{
  "model": "image classifier",
  "dataset": "photos of plants, animals and fungi (iNaturalist)",
  "train_examples": 155796,
  "image_size": 32,
  "crop_scale_min": 1,
  "horizontal_flip": true,
  "cutout": 0.4,
  "targets": ["order", "family"],
  "num_classes": [67, 181],
  "arch": "swin",
  "norm": "layernorm",
  "norm_position": "pre",
  "activation": "gelu",
  "mlp_ratio": 4,
  "head_dim": 48,
  "fused_qkv": false,
  "bias": "none",
  "qk_norm": true,
  "parallel_block": false,
  "inner_norm": false,
  "patch_size": [2, 2],
  "depths": [2, 5, 2],
  "widths": [96, 192, 384],
  "label_smoothing": 0.1,
  "loss": "cross_entropy",
  "init": "small_normal",
  "residual_init": "zero_last",
  "optimizer": "soap",
  "beta2": 0.99,
  "lr": 0.0021,
  "beta1": 0.9,
  "shampoo_beta": 0.99,
  "eps": 1e-08,
  "precondition_frequency": 32,
  "max_precond_dim": 512,
  "one_sided": true,
  "adamw_lr_other_params": 0.0025,
  "grad_clip": 0.5,
  "sam_rho": 0.1,
  "steps": 7900,
  "batch_size": 128,
  "epochs": 6.5,
  "lr_schedule": "step",
  "warmup_steps": 390,
  "weight_decay": 0.07,
  "adamw_weight_decay_other_params": 0.01
}
Rows from block 3 of a small image classifier, named by matrix and row number. Rows with one number belong to one neuron. Each number is 128 + 24 x the weight over its row's rms, rounded and kept within 0 to 255. All counts start at 0. Numbers have three digits each.
After each neuron's rows are labels from the 100 images, of 14976, where the neuron reaches its highest value: "patch colour" is the nearest of a few named colours to the mean colour under the peak; "top examples" is what is common among them. Only what is clearly more common there than usual is listed. The data: photos of plants, animals and fungi (iNaturalist).
# fc1: MLP up (model.blocks.3.mlp.fc1.weight, 768x192), inputs 0-63
# fc2: MLP down (model.blocks.3.mlp.fc2.weight, 192x768, transposed), outputs 0-63

fc1.45:089161114110098107105100138135076176116106106112197158162114151105137117136164103126083165137148116120103140138138110146134108107092141160124103145126113115097171125068110108144149123171120140
fc2.45:118133161142107175153127135138147157112144152088113181152109137139098105138120135151168112071141118153172141149147144135134107125150091087108093121128135103121116132136151156119123144146128117
patch colour: pink
top examples: class Aves

fc1.113:153151105135130091087110184135117136181167139149119167177122137104064103149132122129147141123124153102127117164137119080153140137094138117139140118102109090144092076137101135154152122136134152
fc2.113:133106154111133117145134096119097142082102089148123156079119133124154099117120097126173137127129070187120118136107118182146107128120123141157113144167148154166126147095172085096129133128138149
patch colour: grey
top examples: class Aves; order Anseriformes; family: Anatidae; order: Charadriiformes

fc1.386:141127141125143109136132131167114156147142153147133123124129132121094127117159149124121175105092126111125071115169150142132120149159111151118132129161137143095170118088165131101136137122136087
fc2.386:147144166139127133163150137154149128158133129108108106159122123112130163119161081127145097126117197122121153129121095114119119133145156108141135145091119087108142102143142132095174142090109151
patch colour: white
top examples: phylum Tracheophyta; kingdom Plantae

fc1.289:122109084114153134126110081095108122160110120167115132099145122127140079138150126118118094170131142139127134103158155155116093132123136113119162131082108092127131176115135121160121104110110092
fc2.289:131122126117118096134107161144146118157114133138111102157125123162207194114188139127148119117121137098132123110133137111108125136124172148133152080164125111161111149101101125155101099168130096
patch colour: pink
top examples: phylum Chordata; class Aves; order Charadriiformes; family: Laridae

fc1.394:169149091131116123120156125137132118130127094169127174113136092098156167124140116112128117126153153125135147162120118144125118173144126152126133157123141133157145145169120111140138095169147175
fc2.394:139133162133160130105125092132124114106125127093147107122111163112158125116099105120143103107117112158116166077124130081128155138095155128142149102109131120120152131113123117104138102095107091
patch colour: brown
top examples: class Insecta; phylum Arthropoda; order Diptera; family: Syrphidae

fc1.106:177128097092137137098138154129122102126124121136168151084105078128135148158133118108093105139117105157108159160123110117125150153156134114128107105094118105130132122139132105149173104155140126
fc2.106:143106101104148127093145131124125120122171180084098135149090121140125107133104084136135105141151137128161128102115144152115128128109138153088152090124143155092138145147151098119135094183120110
patch colour: orange; yellow
top examples: class Insecta; phylum Arthropoda; order Diptera

fc1.279:162116147122146131122143119074119129130143133173124132135123102123137094114157141115101162103123126084076096134137128083162170125132118151136146171110159139134151107128148143144145133106139151
fc2.279:137115155150114163106187103144149115145140176142144140103131114119118111122143123124137161138138129163099092140096097176129112160107113113102141097161124106120125172097154098143154102096085129
patch colour: yellow; pink
top examples: phylum Arthropoda; class Insecta

fc1.405:156118117100130105110161120126137121142119084104141130102119089083110128165151106151084131141115118154094160103116097122122153130115143142110104127096134141159142146175145079152170112166123140
fc2.405:149150120132162133126186137110130136140152178103102144162085105136145127144109107116110112113145148141197166115130169147102145103122139122081129093149127143079139117158168109075132115142116145
patch colour: yellow; orange
top examples: phylum Arthropoda; class Insecta; order Diptera; family: Syrphidae

fc1.612:142130105110121133085133123132118129149108109142165143113111055122152133144126125116105133144124134145125135138132115112147152164130136129126099108080132130124101116153145103144162103170153103
fc2.612:130105102118136130088172108132138135131172163094110130142065126119124097124112079137129117145143121107191147113098160149118138133106163161084151098148163153094136136131144092128135112169121121
patch colour: yellow; orange
top examples: phylum Arthropoda; class Insecta; order Diptera; family: Syrphidae

fc1.486:146165101125131145135147099153145135157115101124129113113166057098139159171135147104056103153101097145130141130111143144123144181115129144140067139109107147119113126163119087142168132145146103
fc2.486:154139117109144129113157144126159119136118170094121117173089108145156127118127086115113120138114127135160178124098141142124125102102147118074130059137124140088143136149148127107144101129121136
patch colour: yellow; orange
top examples: phylum Arthropoda; class Insecta; order Diptera; family: Syrphidae

fc1.503:201110096090152150118183152113156125124123093143127145153146141101140148105164117131131173085165131177156125138154114134158128095110123156123174141147147139137119104130103135132146121142129139
fc2.503:121130107146159138158141123136107145106115108123149115137091172153107121129146136114088165114110116132118083115110171182124078131114116118145094112138141143091133135108104153129119156104077134
patch colour: grey
top examples: phylum Arthropoda; class Insecta; order Lepidoptera

fc1.600:163115169130142126107103099140055147121150081132134136141149097112169077154134118090123150151122106126119140158141116111146156137170118169176151147136145164115117129119131094170165113128126129
fc2.600:164137137151139173116133091096132175149148128125128151136128120095103093169104142169115120135124096161157147130127130171131118105131121115122128121121112117133125168122119149126118186131162098
patch colour: pink
top examples: phylum Arthropoda

fc1.638:123139094083118121180164151131146110114146098145141117104093137135121165163094104123128126130109173163107132152096160151123149125151126130130119113115105176134133095143122138155118183151164116
fc2.638:129117165088162115111158127120114095141129170143151138134161120119152160121100130117099100071142129133128176100135169184126124094092143062130124133194127158106133133105173128117119138130112103
patch colour: yellow; orange
top examples: phylum Arthropoda; class Insecta; order Lepidoptera

fc1.136:148138132085139138153123169115149123130085096106108124112144102149116132165138161110103133153125080162100151121140127108123149159156135122131096118146107147130129119122119101129164130197151103
fc2.136:147076129115169117136138094149140092130145187089144157164117116150129153135128111126141115122109105170143166117125122129136114084074107112072150112174094164123136112111146109118118142118103139
patch colour: orange; yellow
top examples: class Insecta; phylum Arthropoda; order Lepidoptera

fc1.256:115151156098120156112118097097157141139134071142089120189120107113103104131144160109146086128128142138103125124123098111092105142104127103149099083135110075129131152180127108124111137142146096
fc2.256:117154127142131118166115142175097158142139175099161126133097112185155128131121128154090135128117115123129116151139130148116131121133122108161136104133101138134182135138150109122147105138081119
patch colour: grey
top examples: class Aves

fc1.202:131131118059097107144099145081142146109133147130114142138102091131123134151117098127139098147153105125110168123117166149142110113114132097092142147156160147064154074141146142174143082094147112
fc2.202:064111103144126159129107158128111131113113137119154116124178149132122108102136131148141100155143126098107128096091148146137149134098105135178138132126137135174120115137154154126121140156102114
patch colour: brown
top examples: phylum Arthropoda; class Insecta

fc1.397:188167126076100143112140129129080097130163132108143135126139105131122087142140161146120084086107125134136090136098135118139128109148112121133137162142089122093155090100186112139108117097148115
fc2.397:102135123115168153104108115046118138128131118114112114161141079102150138164121127117115149150177133139091143129160131146125143160091152130052164152136159142116152126122177111131125137125082124
patch colour: pink
top examples: phylum Arthropoda; class Insecta

fc1.89:131107093148139114091136129147131156121132128147121137127116129141105126126179126157095197153119142140141111173121133142123144103142172128094120104087137177084145120129121158151124116152142095
fc2.89:135141182087102157100123118157140098120113147125144102134050186144124123087080135155150093117109099133139162119138154168161132138099182141083145147094079138135128161123125107128125136148142128
patch colour: orange; yellow
top examples: phylum Arthropoda; class Insecta; order Diptera; family: Syrphidae

fc1.403:149128128106135125122112147118120102126134117144158144111098068106130150106138119124101153141139136132097107144119097082138163187132147096137116098126120113137116132159106109159131135168145158
fc2.403:128118104098138154099145143139119159136103171098117127138073117146116090089102096162126109108171128158150183102092103139159110139090142151059132082117113103122150148132150135095117119147108127
patch colour: yellow; orange
top examples: class Insecta; phylum Arthropoda; order Diptera; family: Syrphidae

fc1.544:157093151140086114149084157099129116109143101124170163109163139087130084115144106125151160140118139156132101157110162159142137114148137127151177187115182126103136123128128124120158124166137091
fc2.544:171149133136119127099130098155125135151103145138070145155103127122108161153113164126131127114131152121113145136159145103137122130134182151139129121122136079101142114093152104116147115116098142
patch colour: pink
top examples: phylum Arthropoda; class Insecta; order Lepidoptera

fc1.653:151108111168161132122142127145126100144146107140121125113117115168116043121147120100116146134110119099118110102152124134092166092098145145115159185093129113147122113143111153122132109179151117
fc2.653:119171127097129086137135110097117178136131092159141088146159102163127126161142110145145097131107171147130147117107130126101133155186124101109133104103128139121123142144136129148140129108091119
patch colour: grey
top examples: phylum Chordata; class Aves

fc1.489:141105172113126084137106160095148111197098110120177115142154145133140094170107130116135156125118124172134118115115155116141110122127139117156108152157111184081120126115130134155077142156122098
fc2.489:179167145159170089127138123140162150102133142131125137102163127127147133105152140137113138178107113116099173138143117134137193144091121126130127082103138071156097096128178124150163169082153160
patch colour: grey
top examples: class Aves; order Passeriformes

fc1.318:108128134107133141125130138130146121143120110117111141141098143114169185120115142116140143149109129132155120184116144146174112165128161168186096144103153136100100135148131137126147120115135116
fc2.318:147097150128143098116112124134149161152098174103128136096149174160083069138127146124090109105128125148108125120177155154128140125093123080156137103081127096107122139170096137121102147102107118
patch colour: grey
top examples: class Aves

fc1.63:103106121106153164134132075125122120106117119132138143059104098153062164125136109124092177157150081125074140111128157135150134128102088144096132095154107101123097169168113119134123116195108108
fc2.63:134124132138083143090114129156150129138109133110114108171122099119117117132102110094105171161101147128175128111142112119127142141145172107166113104112125173147120130109159162137126108156125133
patch colour: orange
top examples: class Insecta; phylum Arthropoda; order Coleoptera; family: Coccinellidae

fc1.181:090087098141092121146097155100127120147127147129147140152149146134122142146145124113075151132157156112107098119116109153116143121139142125110124124132127115060098111097114125123144118134130132
fc2.181:154138099156142082103119137146149125119190123151135076113166163131149177142121148164149147128092134104150116117130083118056167157133109113129130088122078101155155149139142132194131132137168125
patch colour: white; pink
top examples: phylum Chordata; class Aves

fc1.425:069116104120159133124106101103082106136146133128148143075065077151114165177136113116115126140121099143121109121091126109106162128125113131153118093112083145101102143153133100122112160130135133
fc2.425:104131131098132129090147127113139144127123177101114149168126108141157101115116129119121117124126110107166150093130115148097101097109098135127136091136128163096122129143134156110126118161153109
patch colour: orange; yellow
top examples: phylum Arthropoda; class Insecta; order Lepidoptera

fc1.348:105155100133120134135092113139088119122169117133101165128108120150117089117143136131122198111162142111145095151113159151091105127176171120139107123150142149144139097115135144124144158132162133
fc2.348:107140152142130094142145117137139120083105126107132096118137153112125114115103148122190124150127092176139117122159101166144132117133141148140126144119118080133121131082162145101169132102121157
patch colour: white; pink
top examples: phylum Arthropoda; class Insecta; order Lepidoptera

fc1.688:153138121115122147134157097126174176137113117143116171134156106163148160112156159113074141099133144100104105121126131167140123136121107124115107160113133130080126130158117091202150124150164141
fc2.688:134119151114130120105174120170080103108126134147126105163076113142127148131115119112165118128151094158132160141097105132147131147104125115089084084137113144136175103091144128090157139087092137
patch colour: yellow
top examples: phylum Arthropoda; class Insecta

fc1.342:141120123081147129125131115155115117164141140105094148108151104162148188114145111117107151106146145118104159093107135146079133150115159122062145096156125133126113119122152117118124136159183141
fc2.342:138157140151108103109116135108095131120143119136139090107135145134177153078110146116158091126113067096167106185102112124132141132127142147162141114111138101157159185137137130143115146139130073
patch colour: black
top examples: phylum Tracheophyta; kingdom Plantae

fc1.676:145099092124168108096127110128150096144134122080137122112138107114147123131138103171112083139096153165128136148130125126130124110127127108125141095117099176112130127161129104172124113129113146
fc2.676:114125113118097055091127141100103193160103135180152122131131128129159116140121103122155132122161113098163097115129111119170136133096123083135122101110137165094112103085120172132120139147106099
patch colour: brown
top examples: phylum Arthropoda; order Lepidoptera

fc1.138:115098146125158110109132170137114127123124163110130165109111095131130115168164136123129111107091129170112130156134150161136152155136138153060148109151115107150119112135121122135128135145162139
fc2.138:118118090125134128157114113149159105117137124122096117109161099154110110169137169159098081111147155097143118154152114155177094165110142077128153143125162158146131130127136140110148116110096123
patch colour: grey
top examples: class Aves

fc1.502:118152182092113085153126083133120123131137096116112104139143174142108126126129138126114140175140138106133189113138145132132114131088139110127124081106144151119179167086122151122124134120140115
fc2.502:129087175140117131143131125161141131131102150106095143152138117107112156147118125109087138121101118111170131147177107152077154142187097154160123160169143108136144114170167135087161128138109146
patch colour: white
top examples: phylum Tracheophyta; kingdom Plantae

fc1.128:117107154109114134154103130108178145107097112129133146120159126132167174098118104100107150130139130154128132125113116145109118137125144120149149135124137185132093134180135102157077140142185115
fc2.128:144115139140110159084128096140122103093127100138127062163139169090125145096141176086179088158121081110132098132117093132118122142139119144156121132114121055162177124096119139139100137117100120
patch colour: brown
top examples: phylum Tracheophyta; kingdom Plantae

fc1.167:112089182109120106106123111124152159123112144150089171113121158143146139136138119140091124123124126151117112115153160155118166161145113120126108157107139147122097127093152112141100146109149123
fc2.167:145163143123128098084120144137087140137138100144115107137156138153171104102140122125143125165137147162113126166100124115127107131140119123113119136108117093141149139167138127137148101156124103
patch colour: brown
top examples: class Insecta; phylum Arthropoda; order Lepidoptera; kingdom Plantae

fc1.380:202116156100146118093127107102170149138145146106127120151088112123143121118150088158104129130121102139155094144129135096081150178126124157140150134087095124152131113158108115127146111164168106
fc2.380:140137115152145107137143070145138132141115095166153109111163147103104134146113091121193155143095111122122126127098107129128130085126127130111107125145089137147126114100157186152105124120080145
patch colour: brown
top examples: class Aves; order Passeriformes

fc1.91:112109111123155106146109071114093133138131086160152137090115113123123143139131116163118142120132093106108131142108153125130113121101119113118148113102156127156133135172103080117142126145088130
fc2.91:140132140135104129095098144119168173144128139123146129143105072119142118110106125102125132178129109125166125111139095146135137105168145133146125132130126122110092168106163135090109116140117133
patch colour: orange
top examples: phylum Arthropoda; class Insecta

fc1.667:095093077107139095118104115097122141171095113077179112141144144127065117177145115134121135113115096126089114112167126098142118128167125105137139125137122127121157140169139089137140117152084134
fc2.667:127121104109134136126121136138144129127163140097103147124116112085145120136126131113123123132138091121195128152150099124083130069148125151118144101154117119110118166141175103089129131141140147
patch colour: orange
top examples: class Insecta; phylum Arthropoda; order Lepidoptera; family: Nymphalidae

fc1.693:164134103135132103137100137102123116120115136091151130109135142124112072145110111138124107156128098157125124185141164109123091140168127096120159126155142142120141044153165134168149126128151130
fc2.693:152143079128107133093101135112107103163120190132079166149142089117133129134149126091119125114133142136153139130148109150116127130107132112154128099137118111147162155105158109123124146138080129
patch colour: pink
top examples: phylum Arthropoda; class Insecta; order Lepidoptera

fc1.462:193122118116130165156179091097146159138109108128114142138169081124121122077145088125100113100132160137171110125117120102126109123142104148102154121095136163105147129134127122145150153136139160
fc2.462:139116148148139108150158087152107108102123125135100143148048120161111144131111142120129110121145093148141124098094147123125161146141125122060107091143128137166148098076107102121123129117091103
patch colour: yellow
top examples: phylum Arthropoda; class Insecta

fc1.570:148132147088121163142144141134136164122109117129149123111116077129126176126143103119066106144143110145060105132118126108133125135112125092101109153106132144062108131151126096138173131147156170
fc2.570:149108155131123133117162163118105154114137144144111107181087135146101114124117098102182114131143098158151148114101130134122173110096109139104067074126108129147132126095126113089161105138109110
patch colour: yellow; orange
top examples: phylum Arthropoda; class Insecta; order Diptera

fc1.262:113133075110118112118109172109153146092120114175111134135099157126136162158142141106138126140126129092101171118128159132098153152126116147111113056167145153129165095208117151111114134167145124
fc2.262:141145111114119099105138123122122153135120142116136118137151138133156122098095115149129086097142095133114144157146066145136131140093145080135128154131147132168142163174124139132141109142145164
patch colour: brown
top examples: phylum Tracheophyta; kingdom Plantae

fc1.177:170124083088101093124170145102118112139131125120102143130152122134160114142112124145141092114129144116162108099113134151135140106115129131140107116162162130123180139072111125107095112141164113
fc2.177:134137111115108163150142100144140126158117190134098122107102157136097137161146151099117147150160126115103173112125106140127098153157171135148125098111143138126117115121154122148127120134171097
patch colour: brown
top examples: phylum Chordata; class Aves

fc1.643:103081100126126111101093135113140133117127120140155125070068127156116156173113116172119170147117107145108112121097128104121147108110108119120136111121113140134112129141130117135113197126147115
fc2.643:109114123090149122091167150105128121118121190134102136170124139133112109184109109137125116098159119115163153128143140155109103076130136126123166105159130163085163130150129158115107131128143105
patch colour: orange; yellow
top examples: order Lepidoptera

fc1.29:154125151144113162162172126160115115134106133120157131118109067112114181125160151149136163134119121076095148118169097120127097149110128175140137134117184176111140122122138134114095157134150121
fc2.29:148152118172109120102164131094177100149162136143143117076115135096155165148147124129132117133116098166131104076162141141115123115117137144089138115093142110110157118124133142124128100141094094
patch colour: brown
top examples: phylum Arthropoda; class Insecta

fc1.388:154144132115165107095129130144109129161148117148128135176117148117142128154112172086127134109140125125138140136144186123094143132105106134155154082116148116113132100173127136154151163150172144
fc2.388:123099131133107156141110109154141143122143139125133112149167113155117148113133130122141111162101087127063155154127102116091100140129118132155108111120114142144120094144141134119092113118159109
patch colour: cyan; blue
top examples: phylum Chordata; class Aves

fc1.197:103097146120095094161097131115118133128121156125099106164133130147132166131151123139105117143110143097151102143166140174124151131167148144071132158194179134123112131112125143174089155115152115
fc2.197:113152147117148133156122163097085156116128140146104118127144092157163116098118160139182103116137138143129160099104114092104155137100127120143128131105107110096125091150113154141168100166122111
patch colour: brown
top examples: phylum Arthropoda; class Insecta; order Lepidoptera

fc1.263:162122080125135130147132198096106146116135147184100150156153118142149138108108143140154095153135132102153148140127164148154151131164120163130096116098137152150116160084133101156117146116111082
fc2.263:152148131140158111155149136162095138177172139110121163133113120151121134160146166104108112125139094119101128144107144166132168141100127106110133107161163133106064123179167083102117121144175143
patch colour: grey
top examples: phylum Tracheophyta; kingdom Plantae

fc1.118:137115116119140128114101164166137100140155099107090111118090122153087146111122107144124140105149146123108123129157154109111117120140127094136097102127128122140137176159157127137107126120121156
fc2.118:126162146107146076193132150164116154144150134130149130158163144140112089157115130140153172126097108117130173130105130088138147124125136127142123126123073130126084107105129099115108186144117087
patch colour: black
top examples: class Insecta; phylum Arthropoda

fc1.499:110153129113117107126099136127129071114135117153117143136161129136123125140090148138107144137131143145096117116135135171127111153124150112137155092134116129129131088116107087151155110124163131
fc2.499:115159120154133152110153092127128105111123086139116161108155127166080155159153151124158115132134114163138143112131117115091099150154106180142144112090158135108131150122175152117127129176123109
patch colour: pink
top examples: class Aves; phylum Chordata; order Accipitriformes; family: Accipitridae

fc1.562:154143096124100124126101132115169129128133133154174115125130128141127143130115111131105120136114144155098111148131126133134134136155155118133120141157184166105118120135129110116121189133139156
fc2.562:123156087131151123100168150104176138151106171136110148164150120115165131140113153122148139109115093125110095121160101122086141120111122167124171129103150099136114117093159142092130070145108061
patch colour: brown
top examples: phylum Arthropoda

fc1.200:096141120114123151180110108129109084175139094127109123105152107158057159179093146083095160141135078128109143119120122133167107136130127155124120133147127109122136150125127137136112099157074091
fc2.200:139113125140129101117109117159127096097138131105136111143131100181139122107122091137121159170096146133146127124117107134160138148142177075111129135085112175124127138127169165128160143135157141
patch colour: red
top examples: class Insecta; phylum Arthropoda; order Coleoptera; family: Coccinellidae

fc1.435:144135095111145102174111136118148111123167151139154138152124135090165079124146125173111146140164135137146106137115136150158118116128145144128148149103150130150089127112155123150114136125147122
fc2.435:163127128140111145104145128099100167182115138101098123107127116160131140164178145095166059105126109129138136130122133147078127113155180106144142141142129102149165120097088125141123110129146129
patch colour: pink
top examples: class Aves

fc1.140:112144053129101152102116120131145130129144170117175197154071163122128130124138096131128181132107114124169105151120160136082178094139103144138132124105146147157107101129119137135091078112162165
fc2.140:135146136127113120135120120082114167110124102145128125125155121139140124120101121146165148167124150170088136161154122161188144122076126167137110101144132126128102123093118119132145151121135118
patch colour: cyan
top examples: phylum Chordata; class Aves