From a checkpoint of a small image classifier: patch size [2, 2].
Rows from block 4 of a small image classifier, named by matrix and row number. Rows with one number belong to one neuron. Each number is 500 + 50 x the weight over its row's rms, rounded and kept within 0 to 999. All counts start at 0. Numbers have three digits each.
After each neuron's rows are labels from the 100 images, of 14976, where the neuron reaches its highest value: "colour at peak" is the nearest of a few named colours to the mean colour under the peak; "top examples" is what is common among them. Only what is clearly more common there than usual is listed. The data: photos of plants, animals and fungi (iNaturalist). In brackets: how many of the 100.
# fc1: MLP up (model.blocks.4.mlp.fc1.weight, 768x192), inputs 48-95
# fc2: MLP down (model.blocks.4.mlp.fc2.weight, 192x768, transposed), outputs 48-95

fc1.46:513475475535538501434528527482529581498488470488489393500462495492572450519480497470509484527454497513413581441553533387481544480549494495526444
fc2.46:434626556562424542536491560569537520501460503429400467467627490521447431471548546476573619494539513435535511512577486565526458486499553426476553
colour at peak: orange (53)
top examples: class Insecta (63); phylum Arthropoda (63)

fc1.627:481408458456530532408468581481600548589509525506548610497468609458412477446554575416541435457490416406465505458482546485505517501517423478449502
fc2.627:539575542399551602539528488463476447583424489475502509470533469494462464495575438559526561493546505556581488431551520490508557513536530537637393
colour at peak: pink (33)
top examples: order Passeriformes (50)

fc1.653:476496562549520439532561454496381564533514364553492459512434557421542535554476593506533439485445633479482462518498498491527538511509421512528506
fc2.653:544512458489481552525489505501615544476498499403509408462590535524459531556562554576455578482479507590532528501480531495432499578533465494550530
colour at peak: brown (66); black (34)
top examples: phylum Arthropoda (70); class Insecta (68); order Lepidoptera (40); family: Nymphalidae (27)

fc1.749:494502534464475474481534498479593602426563473470561490506478394502591517549464490496496494463540521518469425535429500542589478483489434504532428
fc2.749:458658465512498489484467478464493443502584480437551459442577451484491541448608458453493515490481496482543527555589479515490505504505424553454579
colour at peak: yellow (41)
top examples: phylum Arthropoda (89); class Insecta (85)

fc1.332:511448521507521463578496440408498456499559484538522565549557496467466602499571526619524401485433516505484548446532451456508491545522545535585531
fc2.332:476561469440500430502589441500441506578547575518501435443439590541595509489504479555491519588532473568476425532594539467494507511566468486497518
colour at peak: grey (75)
top examples: order Passeriformes (58)

fc1.195:512481610555439505580446435498577492568529561418474470515468479608440450481539549517465499584442523534546543469521469519532455426449559486522486
fc2.195:436554605535504484584515413444599459417479449522514511447538459633518474430470543433541516537588588511474561516518585508508520465606534499489552
colour at peak: pink (39)
top examples: phylum Arthropoda (83); class Insecta (80); order: Lepidoptera (31); order Hymenoptera (27)

fc1.558:525452503557547449503538489449506545496601518428570531532464473468554552561479554512514514542521518501419581408517559475521481466548482473521480
fc2.558:494657493602378465508499538492490556533503448399456442480598462522511492468510535467534591479473475449519528456553430562561478555522544476445531
colour at peak: orange (50); yellow (45)
top examples: phylum Arthropoda (88); class Insecta (87); order Diptera (33); family: Syrphidae (32)

fc1.197:506547475501471479465436463453423426478504477521545504404442603430570532527569605449450459417505513465439448576585598546561502548508527455513461
fc2.197:485503566402512523527559520506466585523535427521455416502480542510518476457482480519505512524594493511512539338449477475541530443384642523503500
colour at peak: brown (49)
top examples: class Aves (83)

fc1.104:506506436580583406436590538460369508509498461446486502433450582376615497532481447436436404484498543555417466532512496495447499527523548507438568
fc2.104:485486590473451527548514467528538441543442479519500501613423494488526536569560542389519555384473489520461443448462533477557487565554580486554509
colour at peak: black (84)
top examples: phylum Arthropoda (65); class Insecta (60)

fc1.110:510485427410499547373511495483428471444600524465536498533506526421488542529387484521471508501521499545485508509590468403468493412499464425500483
fc2.110:448555490469575601557506441394523477504492409559417476612516432496487525555427457528519423450466546534525529486459570567480530517463495467501469
colour at peak: pink (27)
top examples: order Lepidoptera (32)

fc1.318:464447606543527630485581502556432487396452505445486476549485518524597457415437527507434566546488505466416460493481503419510449402463472503536447
fc2.318:423529519472432511496435604519480550529512461536486447380542499551433473449433525450491586497567449447554397396530477550540545581589449514403593
colour at peak: orange (75)
top examples: phylum Arthropoda (80); class Insecta (78); order Lepidoptera (35)

fc1.467:456476540553422524478564470488482486487555475466554449492457499543520487382481517481485525474473556458427511521509515498550458513563552535475564
fc2.467:475489519484539505517550601582414497482609527479525465515485483488540452407471527503405576481545486501512390408491517556556574500471558551521493
colour at peak: white (50); pink (30)
top examples: class Aves (90); order Passeriformes (56)

fc1.407:500443585557510496454408532458573527467508446497556522530452446467590509525446523515471471485481628512549543448541604534442407490374454505445447
fc2.407:461587573443483584525515529474519514531535492491506403469562488523507513440503494450526614521523537390517489433545507527541453479551538553420526
colour at peak: yellow (34)
top examples: phylum Arthropoda (70); class Insecta (68); order Lepidoptera (33)

fc1.143:487482464561517498475569537486442511463540391436469509389517496551430465559493592449484419529465576471430616548416434488502480502526490422468506
fc2.143:563418524583502525458510465421499446576465543558520429495440492477504431517548495487452498480563522494549450532578482448504604528560631544533568
colour at peak: pink (29)
top examples: class Aves (87); order Accipitriformes (26)

fc1.112:500528537592401526532498514402504514460620425504512443443518527404478504472534499480511493376440523519425490535466460515525505503562493486410474
fc2.112:446460510439447547528614542561474467600542552505533499568465538534492498323471474414460488484516493471465512456521480441544441548491569547568517
colour at peak: pink (41)
top examples: phylum Chordata (93); class Aves (92)

fc1.460:524495496485559516483453515520516483493528565460493556557490522423524582533500425531495560400497493511405548488534501456506449544556547453440443
fc2.460:448447508450421474456486486460532519469450454500473434531506456458537509465579559506481530485562404491493544558471452471467571439411478449561457
colour at peak: green (38)
top examples: order Lepidoptera (36)

fc1.180:505540528496424538536465539406508503476633504555441461491545556454501455486603454564591531444429507557404470548481489490487475451550480508509517
fc2.180:458474499461435468531568529555500471553497563469590429519495511585417583319464439411454440583467481519487513508458477463481452631506476505554527
colour at peak: pink (42)
top examples: class Aves (94); phylum Chordata (94)

fc1.667:409505530579479480504459418498535490518537548399551514405487629490472530536522396475469545404445489431424544412462444444558475490533375536499592
fc2.667:518513406421566471478499534496536457428515603442569429534609473555451549423476480560443491505536548618533369472411464540508569501521484505479574
colour at peak: cyan (42)
top examples: phylum Tracheophyta (25); kingdom Plantae (25)

fc1.624:499541458469538426584460436486516551552507402391565509552498392560507504462550495513532517538387512417453487519427494456498609534477453515505451
fc2.624:487497523554462444505511463412525526474475537539528532447548447660473461502529547535577537496475456386553568379436505588512484448524561432494459
colour at peak: orange (30)
top examples: phylum Arthropoda (91); class Insecta (90); order Lepidoptera (38); family: Nymphalidae (27)

fc1.322:494462516477533487468473532572550406482506483512530506560545454414433538528591449486528511554425530575584649498473543525450484515550451544506449
fc2.322:480532462535488532529485504518449532525470501466574491551487446539498486490524494496633523474593464456463452551564514524504546496481458437426552
colour at peak: grey (77)
top examples: class Aves (83)

fc1.513:473498531603553515515538531553460496546554438507604574415601478530520493548513488454521523497414515499511533452497492507506519434605515455406529
fc2.513:469491485552545527515545428541510507553464490497487506488465414539561583485517547428589471507497466563526496557445478499477504524495574531432492
colour at peak: black (45)
top examples: class Mammalia (25)

fc1.78:419417517437487583479504532377447494431478525430550489450514532462511538449438529466538424498518555547412597492407532492624503520480578419558481
fc2.78:489421522617426511511457550529452597545513445488521439452476619473490425468396558521517559482430479412500460505555521428549415573501494453512496
colour at peak: white (38); cyan (30)
top examples: phylum Chordata (99); class Aves (98); order Accipitriformes (43); family: Accipitridae (35)

fc1.594:517504460588528398427486565417400509482449475432499612515417473453547537582505516515458546474471644465543506519529501529545534485453471500486498
fc2.594:471516485513464509540568454532566538559444417546462369517511550460500573544563521531541452472447492529535528481555586545557510499526421460501617
colour at peak: black (76)
top examples: phylum Arthropoda (70); class Insecta (64)

fc1.362:458548532598467464515533544516415569511461438419458467472504466468608492603502444502471465498573517458512606523501600504594464560436526506428477
fc2.362:531430565458508578537556502521537415470497483448599505568406462467482574540480440430520539437454492448435451435530529521506512541485506456443559
colour at peak: black (64)
top examples: order Lepidoptera (35)

fc1.314:500529445587593450484584517468401439519496470508493517428483590345607486531487485444478482455508520551415477545505491445446480545504546540468528
fc2.314:463521534458479531543494460544557476502485441522450526523404501507510508529600520380458580385494510502485486484499511444515490531521588458504499
colour at peak: black (63)
top examples: phylum Arthropoda (69); class Insecta (67); order Lepidoptera (32)